A small image VQ-VAE, trained from scratch: encoder widths [80, 128, 240, 416].
Rows from block 3 of the encoder, named by matrix and row number. Rows with one number belong to one channel. Each number is 128 + 32 x the weight over its row's rms, rounded and kept within 0 to 255. All counts start at 0. Numbers have three digits each. After the name is the row's rms in percent of the matrix's.
# convs0: first 3x3 conv (encoder.blocks.3.convs.0.weight, 128x128x3x3), inputs 63-71, a 3x3 kernel for each
# convs1: second 3x3 conv (encoder.blocks.3.convs.1.weight, 128x128x3x3, transposed), outputs 63-71, a 3x3 kernel for each
convs0.3 119:119134121072150099088156101120130125113141170125125108126083193105067151140111102129065134157109138098117154162119176173132078163119131134128156096094165167096121107116113184114121102127102086139158107121098108101163104091181173114085151094142
convs0.4 102:120078152159134148099143138129143049182123115149122182101117138164198107169134131126119143118153128122133082166184175124128136183160115056138120101162126146131160113098128142100142140126084136154116123145155138162140045096097062149107112172135
convs0.5 092:109137135098132107093138112158175078194155125197156132143143118112144182092146108138071162155148133093064157191060114150100092132097099153129123079146069084123120146166157175094144098098132137124161147158145098132086231166133211112160143160178
convs0.6 119:157115110151145120158111142107068094146135125122097129060070085073069109099091095111102168130114119125141191143147149139083129097146149140137092136063130081162120116131116137134145123097170137111114189155107092144166107107169155085113122088123
convs0.7 108:138151067140119147142142137092087127094122128165084087129141044083114173109109122110118129130143143137130082137148110139108128118105146151075124107093102189169160112125145099088127101110166116159155113109099146093089169129155100130125111133208
convs0.8 096:171125031082131142093179124151114180149226170137193126139149165075173131190191157138142150122111116110082100105186178082172116182116093094156091074087159150124071101129098100140131090092165162146142127152182136143091155189188122148135148127188
convs0.9 089:098152118073184089128171131136123138142078150110076124167116133138128113098089139141143120165109123176145104159103067128123180127092106118158103113157094153174137177136123116165095086155127092144141125161154148058102054119145128102100142198145
convs0.10 115:080059127132163177138053105149059094136153143166147138153149112081140116158162108178079139095167164146074112128111247116097131094121153086088169152124120158093127127121119134072188078146114115127161112094121127113124114138150101097155112145112
convs0.11 105:106148077156165085146170107105175141187125158109164111095101105108106132077138112092107111129163168085126163127056128120108112074126087138114102148168132093121163090133099148182143125097132091133123176147174126187135096119120037120093156097054
convs0.12 119:091159118186131137090120159074084101095112153119124085053077083080117093105170178176161075130126111185102091104130177114107082098099142125092116123106132144141121098121087127146142084103116133170100084096134121160124161167161086135106133126107
convs0.13 126:152129160154154153084128129129130153092125122087134103127095134145105043120110065131158077097094134136140150088102203098086091125123105126107133102137148119139120139121181099087132123120115122217119124111143128145134157091099104069084129096137
convs0.14 130:180105033175185164147165092094135095119110109146130078191050201147100165074122102147080135171104145126121134147058166095084176178101124093122196152182089156096153159052147126146142109108133142135079187155116094122117116132099149132154122125114
convs0.15 097:152184146140121133091129115176165123146087055120093085124055098104096117069110128125125090135109199114117123135099107089133123121093116109092165174157091142189143103120110100130086154115107081144157119099164126129093182122187161128082115136099
convs0.16 097:055138142175064132101107126163144126120183148145163111126158100096142126163149113139172122128189109155150082182139160132155153115038176153128116109168099114131085122073153156122124109131119127112114165087141149107113148090114143067012133104141
convs0.17 091:100150145158106088146208159175097112104120155145118121159113116085111179075131127081050108167106117179181153087086171144066134100106183153129150156093103127095138069097136049121169114135122095103132060117145156124116141108154073145201131153126
convs0.18 101:127137133145139107132107144156091156091115160170088126159075102113072143106102045170116130139071110118127128198085116132095129140093100131143159092102117120149150139126169129102080140113137088146170107106138097069174104133123119122113178154130
convs0.19 094:139116158144136121125116107159087135076141121136177094056128183195106134133083139109134092146099103101116133175105193131133102087103133121083150133149123180151139122127149116126155114120125089162215080109134114132115140107132186103138152179107
convs1.3 105:112114104136086181141156150109133143112124170119175117122113106130130169134187118104148146113094115123148127141087174156114188090152127128104112119173137091148088102115101142093109138134124136116108114175128124104141162097085120129093082115153
convs1.4 096:101126163088111122105143142115167122156131114113136189141089110127129093129120108136071144115060083145156107154081107116114111083114122127167146142181150097139109131118126155168142123164098136100052080141153086097130068099079150062153116098175
convs1.5 110:130123141098106121153089132135097090130110139172092112111114107143127130124124110121093131172144056080103070162170108205198142121187119173180125160134177134144093109148100140116086142082150138110119103073124077106116095076098095134062175084073
convs1.6 107:161145137157178165103120160148148119133095112141098096155186128151133137163140130156126132156150105111143133184124117155159118083124180093121112126187082140105114144138134140130141108120166161141140168152092139086150131126127158126099075146153
convs1.7 103:128134124117110128140168128113150127098168125088177189111202131100100169150125100111099113118174107153139110155122070116135099138123162108111064160136098093208120054103162125146117118206118136131106120128168133108109063146101166131107127113122
convs1.8 100:177106160082102157147123079103099110121028121061094131099095079114041162148115123106157132100125114096088126143122093135121169118078128158080130212132153114111107141102139119102164100133146139114148093122067140120140059164139102064095102095148
convs1.9 089:113141096133123142160125154143126145118153102147141070134103161144105104134159109132139110131094164170136119156173104110132086153159098159095132147153109130144106177123110155181131150129142137147112126107096109117139150102069126125120076142141
convs1.10 098:133112139162119123162133140144151093131110151168171093144122133153142120112162102144099111112116162135051090086124166113183157076123129112115154119066098185245192104149159120158117125162148122160129165104128103149109129123131151158189143125106
convs1.11 096:083098100150103127137118156122102143097097140075084115205094146223167105133117074089108085155139110151142157189180164155146154193189127163208152184110102107097085143152117158105145103124129150117128131104154108107121164156116146148158140119146
convs1.12 108:116097128078118102105145156148167117098105130153149166101057145177121118157118145104166107169118139155123093165147086119214211069177152135096167122132088100129109177109154135115132099106140190134100115117134171151116116157086117061192123113082
convs1.13 102:138100133149142121118145080112140142127104167115110115143167102176183110147116163103097110142175077151088114187139092074194143142169125148123112172091179157153132144138115118153130075141164118153133167129178108125125132170092139146105160156135
convs1.14 117:133132105145103100135150135111138116122154119170105160154150133112200116134171131103139144198127017167179078115192091134152152083101057083156091089183149089108163139155151114198099120110108101142194179155154120152136118115135127169103164195135
convs1.15 094:159122082171118121182129142129102114183128139127095141122131140099067099161116090114138126129107152147118140134109105168144156126150103089103119136118142149077144140146132137130114160119111180112128111086125103116130120102084127084063072115147
convs1.16 100:114117163138164125128138134088040080113048134126085152086104111104136121120108144131135088142073099091098124054174143131167190081068071178145131162048061119080077117085135161128093133102085077089169134141110121147109094161135172112099097106055
convs1.17 102:161142105181141059110192099148169093109170138143114113165093107140084168088118157115112126131138150140148155106166101144159150053143168104137136101082141129171162193138104120155124135112125109143066101096147110124110103120135065129213104122123
convs1.18 101:133121123163166144121080100129144071085160156100077112141119121175180160119172115117159106125128137115142109159124168161087028157172122133127127113115076127037187142129098126126129127189095147157094149164174102143113092158045168131083112102204
convs1.19 106:114153138145173168094140132157036110109149135104156110127124110100153108120091138211103089121111142115089188233084117094133149114127082139138122139057097123148125167138120105152136107109133113111139155174141118102096130109062080218156106120129