config.yaml
horizontal_flip: true
downsampling_factor: 4
latent_channels: 4
decoder_activation: "silu"
decoder_block: "plain"
decoder_upsampling: "transposed_conv"
codebook_size: 256
beta2: 0.95
learning_rate: 0.0036
max_precond_dim: 512
one_sided: false
ema_decay: 0.99
batch_size: 64
epochs: 4.2
warmup_steps: 410
Rows from block 6 of the encoder of a small image VQ-VAE, named by matrix and row number. Rows with one number belong to one channel. Each number is 128 + 32 x the weight over its row's rms, rounded and kept within 0 to 255. All counts start at 0. After the name is the row's rms in percent of the matrix's.
After each channel's rows are labels from the 100 images, of 14976, where the channel reaches its highest value: "patch colour" is the nearest of a few named colours to the mean colour under the peak; "peak at" is the part of the image that holds the peak. Only what is clearly more common there than usual is listed. The data: crops of objects in photos (Visual Genome). In brackets: how many of the 100, against the usual share in percent.
# convs0: first 3x3 conv (encoder.blocks.6.convs.0.weight, 240x240x3x3, each kernel summed), inputs 175-209
# convs1: second 3x3 conv (encoder.blocks.6.convs.1.weight, 240x240x3x3, transposed, each kernel summed), outputs 175-209

convs0.218 092 [ 92 111 130 119 148 187 131 123 172 153  97 137  49 106 124 153 141 135 124  98 129  91 115 135 161  99 124 144 121 169 134 184  88  42 176]
convs1.218 089 [132 143 136 130 134 144 139 128 137  33 198 118 192 147 135  79 119 142 149 109 122 144  79 167  92 150 171  83 121  89 124 117 156 225 107]
patch colour: white (26 vs 5.3)
peak at: top right (70 vs 14.1)

convs0.196 123 [147 119 118 167 124  87 100 101 120 157 151 146  12 127 152 142 128 104 129 115 138 141  52 121 159 153 120 115 118 156 151 131 142 188 209]
convs1.196 117 [137 138 113 139 119 110 177 137 148  77 119 124 224 110 119  68  90 119 166  94  80 121 142 139 129 121 128 117 166  91 107  97 129  50  90]
patch colour: white (29 vs 5.3)
peak at: centre (63 vs 6.2)

convs0.30 079 [106 169 140 114 137 153 141 160 150 128 125 111 124 129 102 208 156 119  96  90 103 151 119 136 149  59 132 112 175  92 125 133  61  97 108]
convs1.30 079 [121 111 111 161 160 108 126 139 168 134  98  97  60 141 124  82 114 125 114 152 154  68 109  66  87 169 144 148  73 123 135 144 156 156 106]
patch colour: black (39 vs 13.6)
peak at: top left (61 vs 14.1)

convs0.36 080 [163 109 112 176  36 124 163 121 130 107 184 151 185 158 127 111  92 116  68 144  90  70 138  84 130 102 163 105 170 144 115 141 153 124 149]
convs1.36 077 [139 174 152 108 166  90 132 117 111  94 115  98 154 134 103 160 142 123 124 125 165 126 204 206 136 137 138 169 120  76 147 124  65 160 134]
patch colour: white (41 vs 5.3); pink (26 vs 9.3)
peak at: top left (77 vs 14.1)

convs0.95 080 [112 133 117 125  67 177 131 102 148 139  92  61  64 108 136 144 122 105 117 100 110 111 139 102 119 123 118  76 126  53 115 111 104  62 143]
convs1.95 085 [183 115  83  96 177 118 100 130 130 107 155 122 199 141 132 152 108 130 146 161  96  75 108  94  92 195  65 147 124 163 142 101 100 173 178]
patch colour: black (35 vs 13.6)
peak at: bottom right (37 vs 14.1); bottom left (35 vs 14.1)

convs0.70 085 [134 144 191 118 105 130 144 151 195 156 112  92 138 126 132 165 133  69 112 143  90 124  88 127 101 118 127  94 129  96 207 121  70 149 157]
convs1.70 082 [100 118 117 164 156 163 106 115 100  97 139 139  92 121 129 121 118 128 112  80 162 103 151 100 143 127 135 149 114 169  37 130 132 105 101]
patch colour: pink (26 vs 9.3)
peak at: bottom left (57 vs 14.1)

convs0.67 092 [ 98 169 103 108 176  99 128 165 127 148  93 185 111 126 105 111 131  96  95 114 125 136 119 135 162 112  85  69 130  55 151 170  92 203 120]
convs1.67 089 [111 125 133 123 115 111 118 150 106  87 159 136 181 142 122 121 138 172 136 126 169 166 133 132  88 118 160 160 165 212 100 146 126  18 104]
patch colour: brown (60 vs 33.5)
peak at: top right (40 vs 14.1); top centre (34 vs 9.4)

convs0.234 082 [111 112  99 153 149 153 126 136 134  87 140 200  99 106 103  99 125 131 152 128 109 175 133 129 153 153  89 154 140  63 136 136 112 124  76]
convs1.234 084 [137 129 147 154 140 145 127 164 133 168 102 104 165 137 138  95 117 142 128 158 123  48 134  70 109 160  86 161 115 158 120 122 118 132 155]
patch colour: pink (36 vs 9.3)
peak at: bottom right (34 vs 14.1)

convs0.162 088 [164 136 136 102 108 139 116 115 104 112  93  95  75 129 118 110 173 121 117  94 102  91 137 108 143 164 150 158 136  49 112 134 206  91  59]
convs1.162 085 [142 106 135 141 141  75 138 175 124  73 148 138 174 106 142 133 132 123 109 120 108 214 124 161 124  97 111  74 107 149 129 163 111 160 220]
patch colour: black (52 vs 13.6)
peak at: bottom right (52 vs 14.1); top right (37 vs 14.1)

convs0.103 101 [139  63 125 170 146 121 143 128 132 182  56 168 100 146 127  97  98  97 122  87 127  76 112 126 171 135 149  54  93 124  52 130  74 108 146]
convs1.103 096 [179 176 158  88 122 147 124  87  86 105 156  83 133 125 120 135 121 125 129 157 140 217 144 121 120  92 104 184 171 120 134 145 118 151  97]
patch colour: black (42 vs 13.6)
peak at: bottom right (65 vs 14.1)

convs0.156 086 [130 153 114  66  98 126 115 151 124 131  58 107  84 115 125 121 120  82  92 115 120 145 129 139 102 129 161  71 147  90  53 176 146 138  99]
convs1.156 081 [128  95 136 179 195 123 101 150 109 131 184 191 194 113 104  91 129 132 141 113 126 120 128 134 146 140 149 218 122 143 162 143  60  75 112]
patch colour: white (33 vs 5.3)
peak at: bottom left (50 vs 14.1)

convs0.205 083 [141  94 137  67 125 137 116 106 121  46 165 167 169 150 131 105 108 107 145 156  85 136 153 127 188 106 135 145 153  78 151 143 124  38  89]
convs1.205 082 [140 121 133 177 101 110 130 133 118 188  94  60  29 112 170 100 130 122 125 157 161 129 125 162  65 131 137 135 128 137 142 132 127 211 149]
patch colour: black (44 vs 13.6)
peak at: top right (72 vs 14.1)

convs0.194 079 [135 145 147 102 117 107 109  80 142 156 133 150 189 115 162  98 140 122  96 118  79  72  86  93 153 141 113 146 157 136 121 141  99 140 117]
convs1.194 088 [137  96 121 139 141  78 127 107 130 135 117 108  90 104 148 158  94 110 125 109 102 144 172 150 134  81 146 160 101  91 139 139 130  77 132]
patch colour: brown (75 vs 33.5)
peak at: bottom right (44 vs 14.1)

convs0.97 096 [126 143 152 196 100 111 135 134 122 134  45 121  93 149 157 144 153 130 102 123  95  94 154 170 120 136 119 161  96 141  98 137 133  67 119]
convs1.97 113 [124 101 161 111 152 174 100 140 115 117 166  99 109 137 111 171 109 118 165 109  81 147 124  75 146 112 142 101  89  82  85 151 116 108  88]
patch colour: brown (62 vs 33.5)
peak at: bottom left (85 vs 14.1)

convs0.98 095 [128  84 135 111 119 125 107 120 154 133 116  95 179 111 115 131 169 115 107 154 162  95 118  66  88 157 132 139  95 129 144 151 122 210 144]
convs1.98 089 [116 180 158 130 148 122 130 112  94  99 148 187 112 134 120 125 117 158 142 109 127 120 105 137 132  57 131 131  86 152  97 128 104  60 164]
patch colour: white (31 vs 5.3)
peak at: bottom right (53 vs 14.1)

convs0.153 081 [132  99 146  88 137 114 122  96 141 154  93 148  78 183 154 155  97  88 131 115 118 138  94 132 136  72 117 152 155  52 139 127 129 136 123]
convs1.153 083 [159 165 168 197 107 129 102 115 104 102 141 103 127 117 116 143 110 147 132 109 138  69  96  70 130 169 107 121 143 117 107 147 120 101  77]
patch colour: black (45 vs 13.6)
peak at: top left (41 vs 14.1); top right (37 vs 14.1)

convs0.166 076 [131  85 126 112 124 134 104 100 127  39 126 125 113 155 148 153 122 121  88  95 157 105 129 117 188 132 129  62 125 154  98 120  46  81 154]
convs1.166 080 [145 118 175 106 113 162 147 109 128 142  74 127  76 127  52 108 101 102 147 105 124 145 102 164  79 139 127 138 118 108 175 127 140 147 130]
patch colour: white (48 vs 5.3)
peak at: bottom right (32 vs 14.1)

convs0.155 136 [124  98 143 149  97 129 102  89 105 161 106 158 146 116 142 170 160 108 106 162  99 110  54  76  96 109 129 111 125 123 141 122 130 189 154]
convs1.155 137 [141 153 138  98 143 104 118 111 131 121 143 139 147 108 123  35 119 128 147 151 133 173 108 169 156 143 126 170 183 124 132 147 108  95 108]
patch colour: white (29 vs 5.3)
peak at: centre (78 vs 6.2)

convs0.173 123 [109 128 128 198 138  92 129 116 126  53 137  54 134 155 143 135 121 117  99 124 127 146 122 103  97 121 131  88 100 109 145  87 148 255 140]
convs1.173 125 [142 119 147  68 149 159 148 123 132 208  81 233 160 104 141 194  91 156 140 125  93  83 139  89 154 111 150 160 134 125 136 105  84   5 110]
patch colour: grey (60 vs 33.8)
peak at: centre (39 vs 6.2)

convs0.15 078 [144 145 129 102 114 124 137 122  96 134  49 174  74 100 131 110 130 115 159  86 128 109 129 128  99  95 126  81 136 104 184  93 104 145 115]
convs1.15 077 [ 93 130 141 154 163 107 142 105 121  95 175 127 167  99 103 149  99 127 102 156 127 153 107 111 144  81 141 120  75 133  64 158  90 144 134]
patch colour: white (47 vs 5.3)
peak at: bottom right (68 vs 14.1)

convs0.63 093 [128 102 119  96 114 128 155 115 112 140  97 136 164 102 102 147 138 155 134  92  70  87  91 141  63 135  99 146 141 109 125 140 115  41 146]
convs1.63 099 [167 140 117 121 158 112 127 102 101 119 157 114 102 176 132  41 112 123 119 146 137 205 100 152 156 104 132 146 133 142 152 150  97 151 129]
patch colour: black (73 vs 13.6)
peak at: bottom right (52 vs 14.1); top right (35 vs 14.1)

convs0.160 078 [151 118  97  65 105 104 135 105 127  60 101  99 101 172 148 146 129 124 105  96 135 110 101 104 145  75 129 189 151  96 140 147 139 148 120]
convs1.160 072 [144 112  84 124 131 154 131 156 105 108 144 103 127 146 125 105 118 122 145 107 164  72 195 121  85 162 135  59 127 133 136 140  93 110 146]
patch colour: white (57 vs 5.3)
peak at: top right (80 vs 14.1)

convs0.191 077 [160 137 141  23 133 124 143 168 136 121 132 121 233 131 119 154 165 168  99  70 116  88 118  97 161 123 113  92 113 127  85 116 167  77 130]
convs1.191 081 [146 139  95 161  83 149 133 109 122 151 108 141  48 127 114  69 154 158 136 160 140 137 180 123  87 179 142 188 128 143 146 116 116 139 135]
patch colour: white (59 vs 5.3)
peak at: top left (61 vs 14.1)

convs0.174 129 [132 143 115  94 108 117 123 118 133 108  36 113 195 125 144 146 128  91 133 111 159 152  97 132 224 136 138 132 136 125 140 104 154  82 192]
convs1.174 122 [ 86 152 144 140 135 181 145 143 108 116 197 151  40 149 111 108  99 117 139 184 158 121 152 160  19 175 112 145 143 158 105 141 142 207  55]
patch colour: white (47 vs 5.3)
peak at: centre (66 vs 6.2)

convs0.83 097 [144 153  98 107 171 103 132 143 143 157  65 121  41 157 123 107  99  86 148 133  83 134  81 154 128 125 148 138 125  31 148 134 125 142  62]
convs1.83 108 [153 142 135 156  97 106 130 133 139 109 152 115 182 170 133 127 143 107 134 118 150  77 193 113 151 110 109 108  76 152  91 112 149  43 184]
patch colour: black (56 vs 13.6)
peak at: top right (35 vs 14.1)

convs0.101 125 [130 120 105 155 129 134 139 132 102 122  65 129 210 131 156 150 125 145 114 133 120 181 160 153 120 106 130 133 152 100 102 152 133  91 120]
convs1.101 127 [133 122 161 103 120 124 139  98 150 139 185 143  67 106 112 111 110 105 157 125 163  72 122  90 128 158 145 120 128 189 155 104  93 142  98]
patch colour: white (51 vs 5.3)
peak at: centre (25 vs 6.2)

convs0.51 080 [145 124 145  67 151 125  74 105 159 133  82 166 129 129  92 153 115  90 166  72 158 174 171 182 165  74 125 155 117 103 145 127 118  96 107]
convs1.51 080 [128 114 103 184  47 177 138 143 120 125 174  75 126 151 139 128 119  93 136 132  49  71  81 103  80 154 122 139 175 107 134 165 104 107 172]
patch colour: black (94 vs 13.6)
peak at: bottom left (95 vs 14.1)

convs0.127 153 [121 103 139 232 165 112 233 191 179 136  85  99  86 177 130  91 169 138 152 192  41 150 175 103  90 121 172  77  97 118  77 104 144  95 109]
convs1.127 154 [117 108  78  84 104 135 143 132 133 110 185 175 146 124 153 149 129 160 134 159 191 130 153 181 100 142 110 165 147 169 184  98 107 167  97]
patch colour: grey (95 vs 33.8)
peak at: top left (44 vs 14.1)

convs0.228 087 [142 110 124  79  84 164 114 156 123 178  91 126 161 156 119 140 115 158 165  94 198  63 105  92 121 109 149 107 114 142 214 130 128 152 181]
convs1.228 088 [125 139 141 194 163 117 132  78  76  80 157 118 130 148 139 150 100 137 139 132 105 145 156 138 167 178 138 187 122  94  76 163 112 124  36]
patch colour: grey (61 vs 33.8)
peak at: bottom right (69 vs 14.1)

convs0.42 082 [128 128 123  77 150 138 103  83  89 152 175 124  86 106 153 105 146 127 135 144 138 135 123 101  89  51  99 109 139  91 126 138 205 175 140]
convs1.42 081 [126  81 141 149 117 104 157 132 119  80  76  78 178 107 124 131 121 118 152 128 143 125 163 152 160 139 168 120 136 117 100 127  89 151 128]
patch colour: black (35 vs 13.6)
peak at: top right (85 vs 14.1)

convs0.65 087 [150  52 116 187 100  98 145 132 126 108 129 186 165  81 142  97 138 163 160 127 135 131 143 155 146 123 115 121 118 107 110 157 137 106 102]
convs1.65 083 [132 149 166  73 124 126 130 128 123 155 130  91  54 133 121 132 130 122 127 122 118 126 110 165 171 104 153  95 152 122 137 130 107 146 108]
patch colour: pink (32 vs 9.3)
peak at: bottom right (45 vs 14.1)

convs0.225 123 [131 130 148  83 151 124 111 146 154 152 147 113 167 117 102 177 101 154 116 156 100 130 172 126 137 160 130 134 146 177  96 154  65 128  72]
convs1.225 115 [134 108 144 150 131 141 121 116 139 129 172 115  74 151 129  84 149  84 122 134 161 156 114 104 122 116 122 135 138  76 169 148 188 116 192]
patch colour: black (41 vs 13.6); white (34 vs 5.3)
peak at: centre (46 vs 6.2)

convs0.35 086 [153 100 129 161 179 124 144  98 140 194  84 156 113 140  95 145 104 152  93  92  94 176 125 163  82 169  96  96 115 116 140 122  97 136 132]
convs1.35 089 [163 142 144  54 128 137 116 132 155  40 153  99 138 129 156 149 114 130 157  51 164 139 136  88 191 105 100 156 126 124 108 144 162  86 113]
patch colour: black (45 vs 13.6)
peak at: top left (40 vs 14.1)

convs0.46 120 [103 124 110 128 131 111 109 106 143 179 167 193 130 157 144 119 134 159 135 121 115 170 133 157  80 132 100 118 128 184 109 153  56 107  62]
convs1.46 119 [ 78 105 149 173 137 136 119 116 159  68  95 109 173 152 110 121 109 146  98 149 136  67 139  92 224 141 134 149 145 102 170 141 180 147 213]
patch colour: grey (60 vs 33.8)
peak at: centre (65 vs 6.2)

convs0.84 082 [ 95 118  90 126 158 113 130 144 152 193 163  57 120 135 129 135 126 145 102 153 157  41 135 147 151 144 106 177 112 170 155 110  79 122 123]
convs1.84 088 [126 126 148 134  96 159 103 128 142  55  77 193 106 128 149  96 143 100  96 136 130 192 118  99 144  59 137 119 122  51  94 120 145 126 141]
patch colour: grey (77 vs 33.8)
peak at: bottom right (82 vs 14.1)

convs0.52 101 [133 170 102 111 150 114 154 137 118 145 114  83  92 117 123  99 127 105 132 140 121 163 134 126  81 177 107  86 117  91 178 117 214 170  92]
convs1.52 108 [ 90 148  93 134 138 161 130 108 119 140 137 191 185 146 144 131 117 137 130 105 151 117 145 141 197 104 128 230 150 104  84 142 138  79 183]
patch colour: black (83 vs 13.6)
peak at: bottom left (35 vs 14.1)

convs0.214 088 [170 145  83 141 160 101 135  89 107  98 110  82 161 126 101 132 103 122 142  90  98  61 112 169 123 202 103 103 121  82 154 121  90 201 111]
convs1.214 087 [171 136 156  94 101 120 144 153 141 162 124 110  51 153 119 120 118 130 146  98 131 165 157 108 129  84 156 157 107 144 109 131 171 147 160]
patch colour: black (93 vs 13.6)
peak at: top left (84 vs 14.1)

convs0.6 085 [ 98 147 165  85 104 114 145 156 106 145 116 179 187  80 115 105 123 146 153 132 109 158 164 154 141 133 103  66 120 138 172 128 167 182  52]
convs1.6 093 [137  98 114 175 166 123 112 149 122 109  77 109  98 129 146 108 107 168 171 172 116  83 155   0  97 147 164 163  94 107  78 132 105 128 175]
patch colour: pink (37 vs 9.3); white (26 vs 5.3)
peak at: bottom right (36 vs 14.1)

convs0.190 086 [111 119 170 165 154 146 119 129 168 146  99 160   0 149 114 106 127 118 137  73 119  42 162 158 159 121 120 112 139 108 117 144 121  65  94]
convs1.190 090 [140 114 120 130 134 115 118 153 123 132 153  61 255  99 123 175 122 136 115 114  95 143 154 123 138 131 140  84 116 153 105 105 119 177 108]
patch colour: grey (71 vs 33.8)
peak at: top left (70 vs 14.1)

convs0.232 084 [ 81  98 145 163 141 138  94  82 148 105 125 191 143 122 102 167 153 128  96 153 111 140  85 117  71 148 116 100 117  49 114 122 121 142 131]
convs1.232 091 [156 146 102 108 118 101 133  93 137 171 116  92 107 150 136 138 106 110 142 124 140  57 144 157 198 127 112 170  97 147 167 121 125 110 161]
patch colour: grey (70 vs 33.8)
peak at: top left (79 vs 14.1)

convs0.165 109 [157 118 145 169 118 118 141 167 117 159  94 110 110 160 134 141 133 119 104 148 129  99 124 147  88 129 125  85 130  95 178 131 123 132  92]
convs1.165 099 [142  85 124 128 139 137 130 136 122 135 175 162 141 140 134 167 150 145 163 143 105 178 167 121 140 143 190 209 150 166  82 154 146 100 156]
patch colour: grey (85 vs 33.8)
peak at: top left (39 vs 14.1)

convs0.206 079 [139 142 107  43 172 137  61 149 183 148 161 160 102 102 144 128 130 113 118 181 147  80 147  86 151 125 140 184 183  83 139 128 114  34  75]
convs1.206 073 [152 172 145 208 142 161 169 153 119 138  83 127 148 147 134  92 101  94 107 165 118 182 120 136 142 130  73 104 110 158 111 133  85 213 130]
patch colour: black (74 vs 13.6)
peak at: top right (86 vs 14.1)

convs0.89 089 [177 121 105 131 152 142 151  89  89 104 107 109 131 145 114 124 131  99 136  85  98 111 131  53 157 164 138 164 133 139 142 148 165 118  94]
convs1.89 100 [186 181 129 114 140  97 115 116 139 135 174 130 111 103 113  96 112 108 122 104 136 103 132 201  67 139 104  52 143 160  91 122  80 121 175]
patch colour: white (99 vs 5.3)
peak at: top left (65 vs 14.1)

convs0.129 082 [125 171 149 150 148 192 170 144 130  63 117 126 195 162 142  87 169 186 166 166 138 108 172 169  97  91  90 151  96 137 125  94 159  90 163]
convs1.129 074 [124 106 120 166 144 116 126 127 139 167 132 156  97 117  89  60 123 125 105 154  87 102 136 132 153 149 137 131 143 156 150 158  93 158  48]
patch colour: black (76 vs 13.6)
peak at: top left (47 vs 14.1)

convs0.150 126 [137 155 132 251 104  74 112 142 114 128 117 140 147 114 117 127 116 128 144 146  97 150 165 179 127 131 113 164 115  94 133  96 150  77  86]
convs1.150 133 [138 155 148  47 135 132 139 157 136 152 107 124 172 166 122 145 132 104 123 130 146 150 170  34 150 108 130 133 131 175 150 130 122 206 207]
patch colour: grey (60 vs 33.8)
peak at: centre (29 vs 6.2)

convs0.64 079 [151 105 145  13 108 112 136  86 165 141 105 152  97  87 133 152 141 111 141  83 122  86 115 104  89 133 111 169 108 141 170 111 160  83 143]
convs1.64 076 [112 145 126 219 104 159 100 121 103 131  93  79 153 155 107 135 142 105 135 118 147 144 137 143 222  87 153  72 114  87  74 104  74 146 104]
patch colour: grey (60 vs 33.8)
peak at: bottom right (34 vs 14.1)

convs0.12 079 [171 145 118 110 114 143 144 127 121 199  70 124  98 123 139  99 152 104 103 111 120  70 130  90 149 127 147 107 160 160 142 145 117 107  96]
convs1.12 087 [139 127 146 128  95 151 129 132 110  33 159 112 152 123 126 152 132 142 114 145  93 157 134 144  97  98 138 125  77 106 146 143  94 158 153]
patch colour: black (54 vs 13.6)
peak at: bottom right (59 vs 14.1)

convs0.146 117 [129 131 123 123 161 110 161 117 116 120  87 161 166 116 142 110 164 148 114 126  96 185 119 137 128 131 127  86 138 145 151 110 135  76 104]
convs1.146 114 [157 120 163 184 117 118  95  91 123 138 134 112  36 151 120  59 109 129 102 118 152  84 115 162  86  72 137 117 102 147 113 126 105 155 170]
patch colour: white (48 vs 5.3)
peak at: middle left (27 vs 9.4)

convs0.48 084 [112 136 116  69 108 163 130 134 117 132 164 209  53 154 124 132  97 112 165  80 128 132 127 160 153 103 120  83 117 128 173 173 115 157 145]
convs1.48 080 [138 122 139 121 157 135 139 123 125 116 157 100 174 148 108 140 117 118 148 167 135 139 121 159  87 112  86 133 116  70  97 121 142  79 123]
patch colour: black (54 vs 13.6); white (29 vs 5.3)
peak at: top right (46 vs 14.1); top left (35 vs 14.1)

convs0.229 079 [152 171 202  89  47 161 172 130 136  64 135 142 141  89  64 150 126 183 124 129 104 123  99  61 102 121 140  67  77 110 126 144 148  40 178]
convs1.229 071 [132 144 142 137 184 106 100 141 142 135  94 122 119 134 169  94 132 124 140 152 154 110 112 232 134 104 113 197 163 129 130 114  70 214 172]
patch colour: black (97 vs 13.6)
peak at: top left (41 vs 14.1)

convs0.18 126 [148 147 116 151 155 117  98 135 178 164 125 184  99 157 117 134 129 109 140 113 134 115 130 126  77 133  86 118 137 155 122 143 170  91 133]
convs1.18 125 [111 122 141 113 152 121 135 133 124  97 127  99 166 162 161 110 117 135 115 101  88 136 126 117 213 118 124 132 119  93 149 153 120 183 100]
patch colour: grey (61 vs 33.8)
peak at: centre (34 vs 6.2); top centre (27 vs 9.4)

convs0.198 109 [124 124 121 123 104 103 143 144 153 125 189 135  69  86 136  97 166  62  94 147 123  90  90 145  79 150 103  99 114 176 110 126 108  94 151]
convs1.198 097 [130 114  95 163 133 130 119 111 134 148  77 143 196 106 118  95 109 149 135 127 131 174 134 114 213  94 150 147 144  86 105 148 126 117 122]
patch colour: grey (61 vs 33.8)
peak at: centre (33 vs 6.2)

convs0.224 109 [136 121 132  76 131 132 105 130 166 203  49 107 118 120 184 174 150 130 164 124 198 116 106 128 121 153  98 136 119  34 109 119 145 123 147]
convs1.224 105 [145 165 150 201  92 127 125 117  83  61 216 131  95  87 118 112 114 172 115 115  70 125 136 160 150 128 135 126 145 184 149 162 125 163 114]
patch colour: black (62 vs 13.6)
peak at: middle left (28 vs 9.4)

convs0.238 103 [123 144 115 133  79 139 127 145 110 163 100 144 116 152 124 135 148 123 119 105 151  10  99 123 141  98 114 153 134 135  94 139 128 106 180]
convs1.238 105 [171 113 134  76 125 158 106 119 108  65 131 127 132 129 126 155 127 122 104 145 122 164 116 167  57 164 161  97 122 105 157 113  86 120  62]
patch colour: black (77 vs 13.6)
peak at: top right (33 vs 14.1)

convs0.53 121 [121  91 134 124 171 136 157 120 134 176 159 121  84  93 161 116 149  96 158 166 131 110 155 115 179  72 114 114 138  90 212  85 171  82 136]
convs1.53 115 [125 132 104 145  60 140 121 120 115  94  90 134 176 122 101 120 105 126 139 119 118 149 121 152  74 153 109 140 126 185  68 133  68 185 135]
patch colour: black (46 vs 13.6); white (43 vs 5.3)
peak at: centre (46 vs 6.2)

convs0.208 085 [157 136 154  59 117 176 120 140 121 134 149 107 111 160 115 145  99 147 160 132  83  99 117 148 102 152  94 158 114 158 136 120 102 186 161]
convs1.208 102 [ 90 115 174 150  68 116 136 134 115 126 132 135 137 142 140  92  89 143 138 134 138 132 153 164 102 123 105  93 137 131 105 110 168  29 137]
patch colour: black (42 vs 13.6)
peak at: top right (48 vs 14.1); top centre (25 vs 9.4)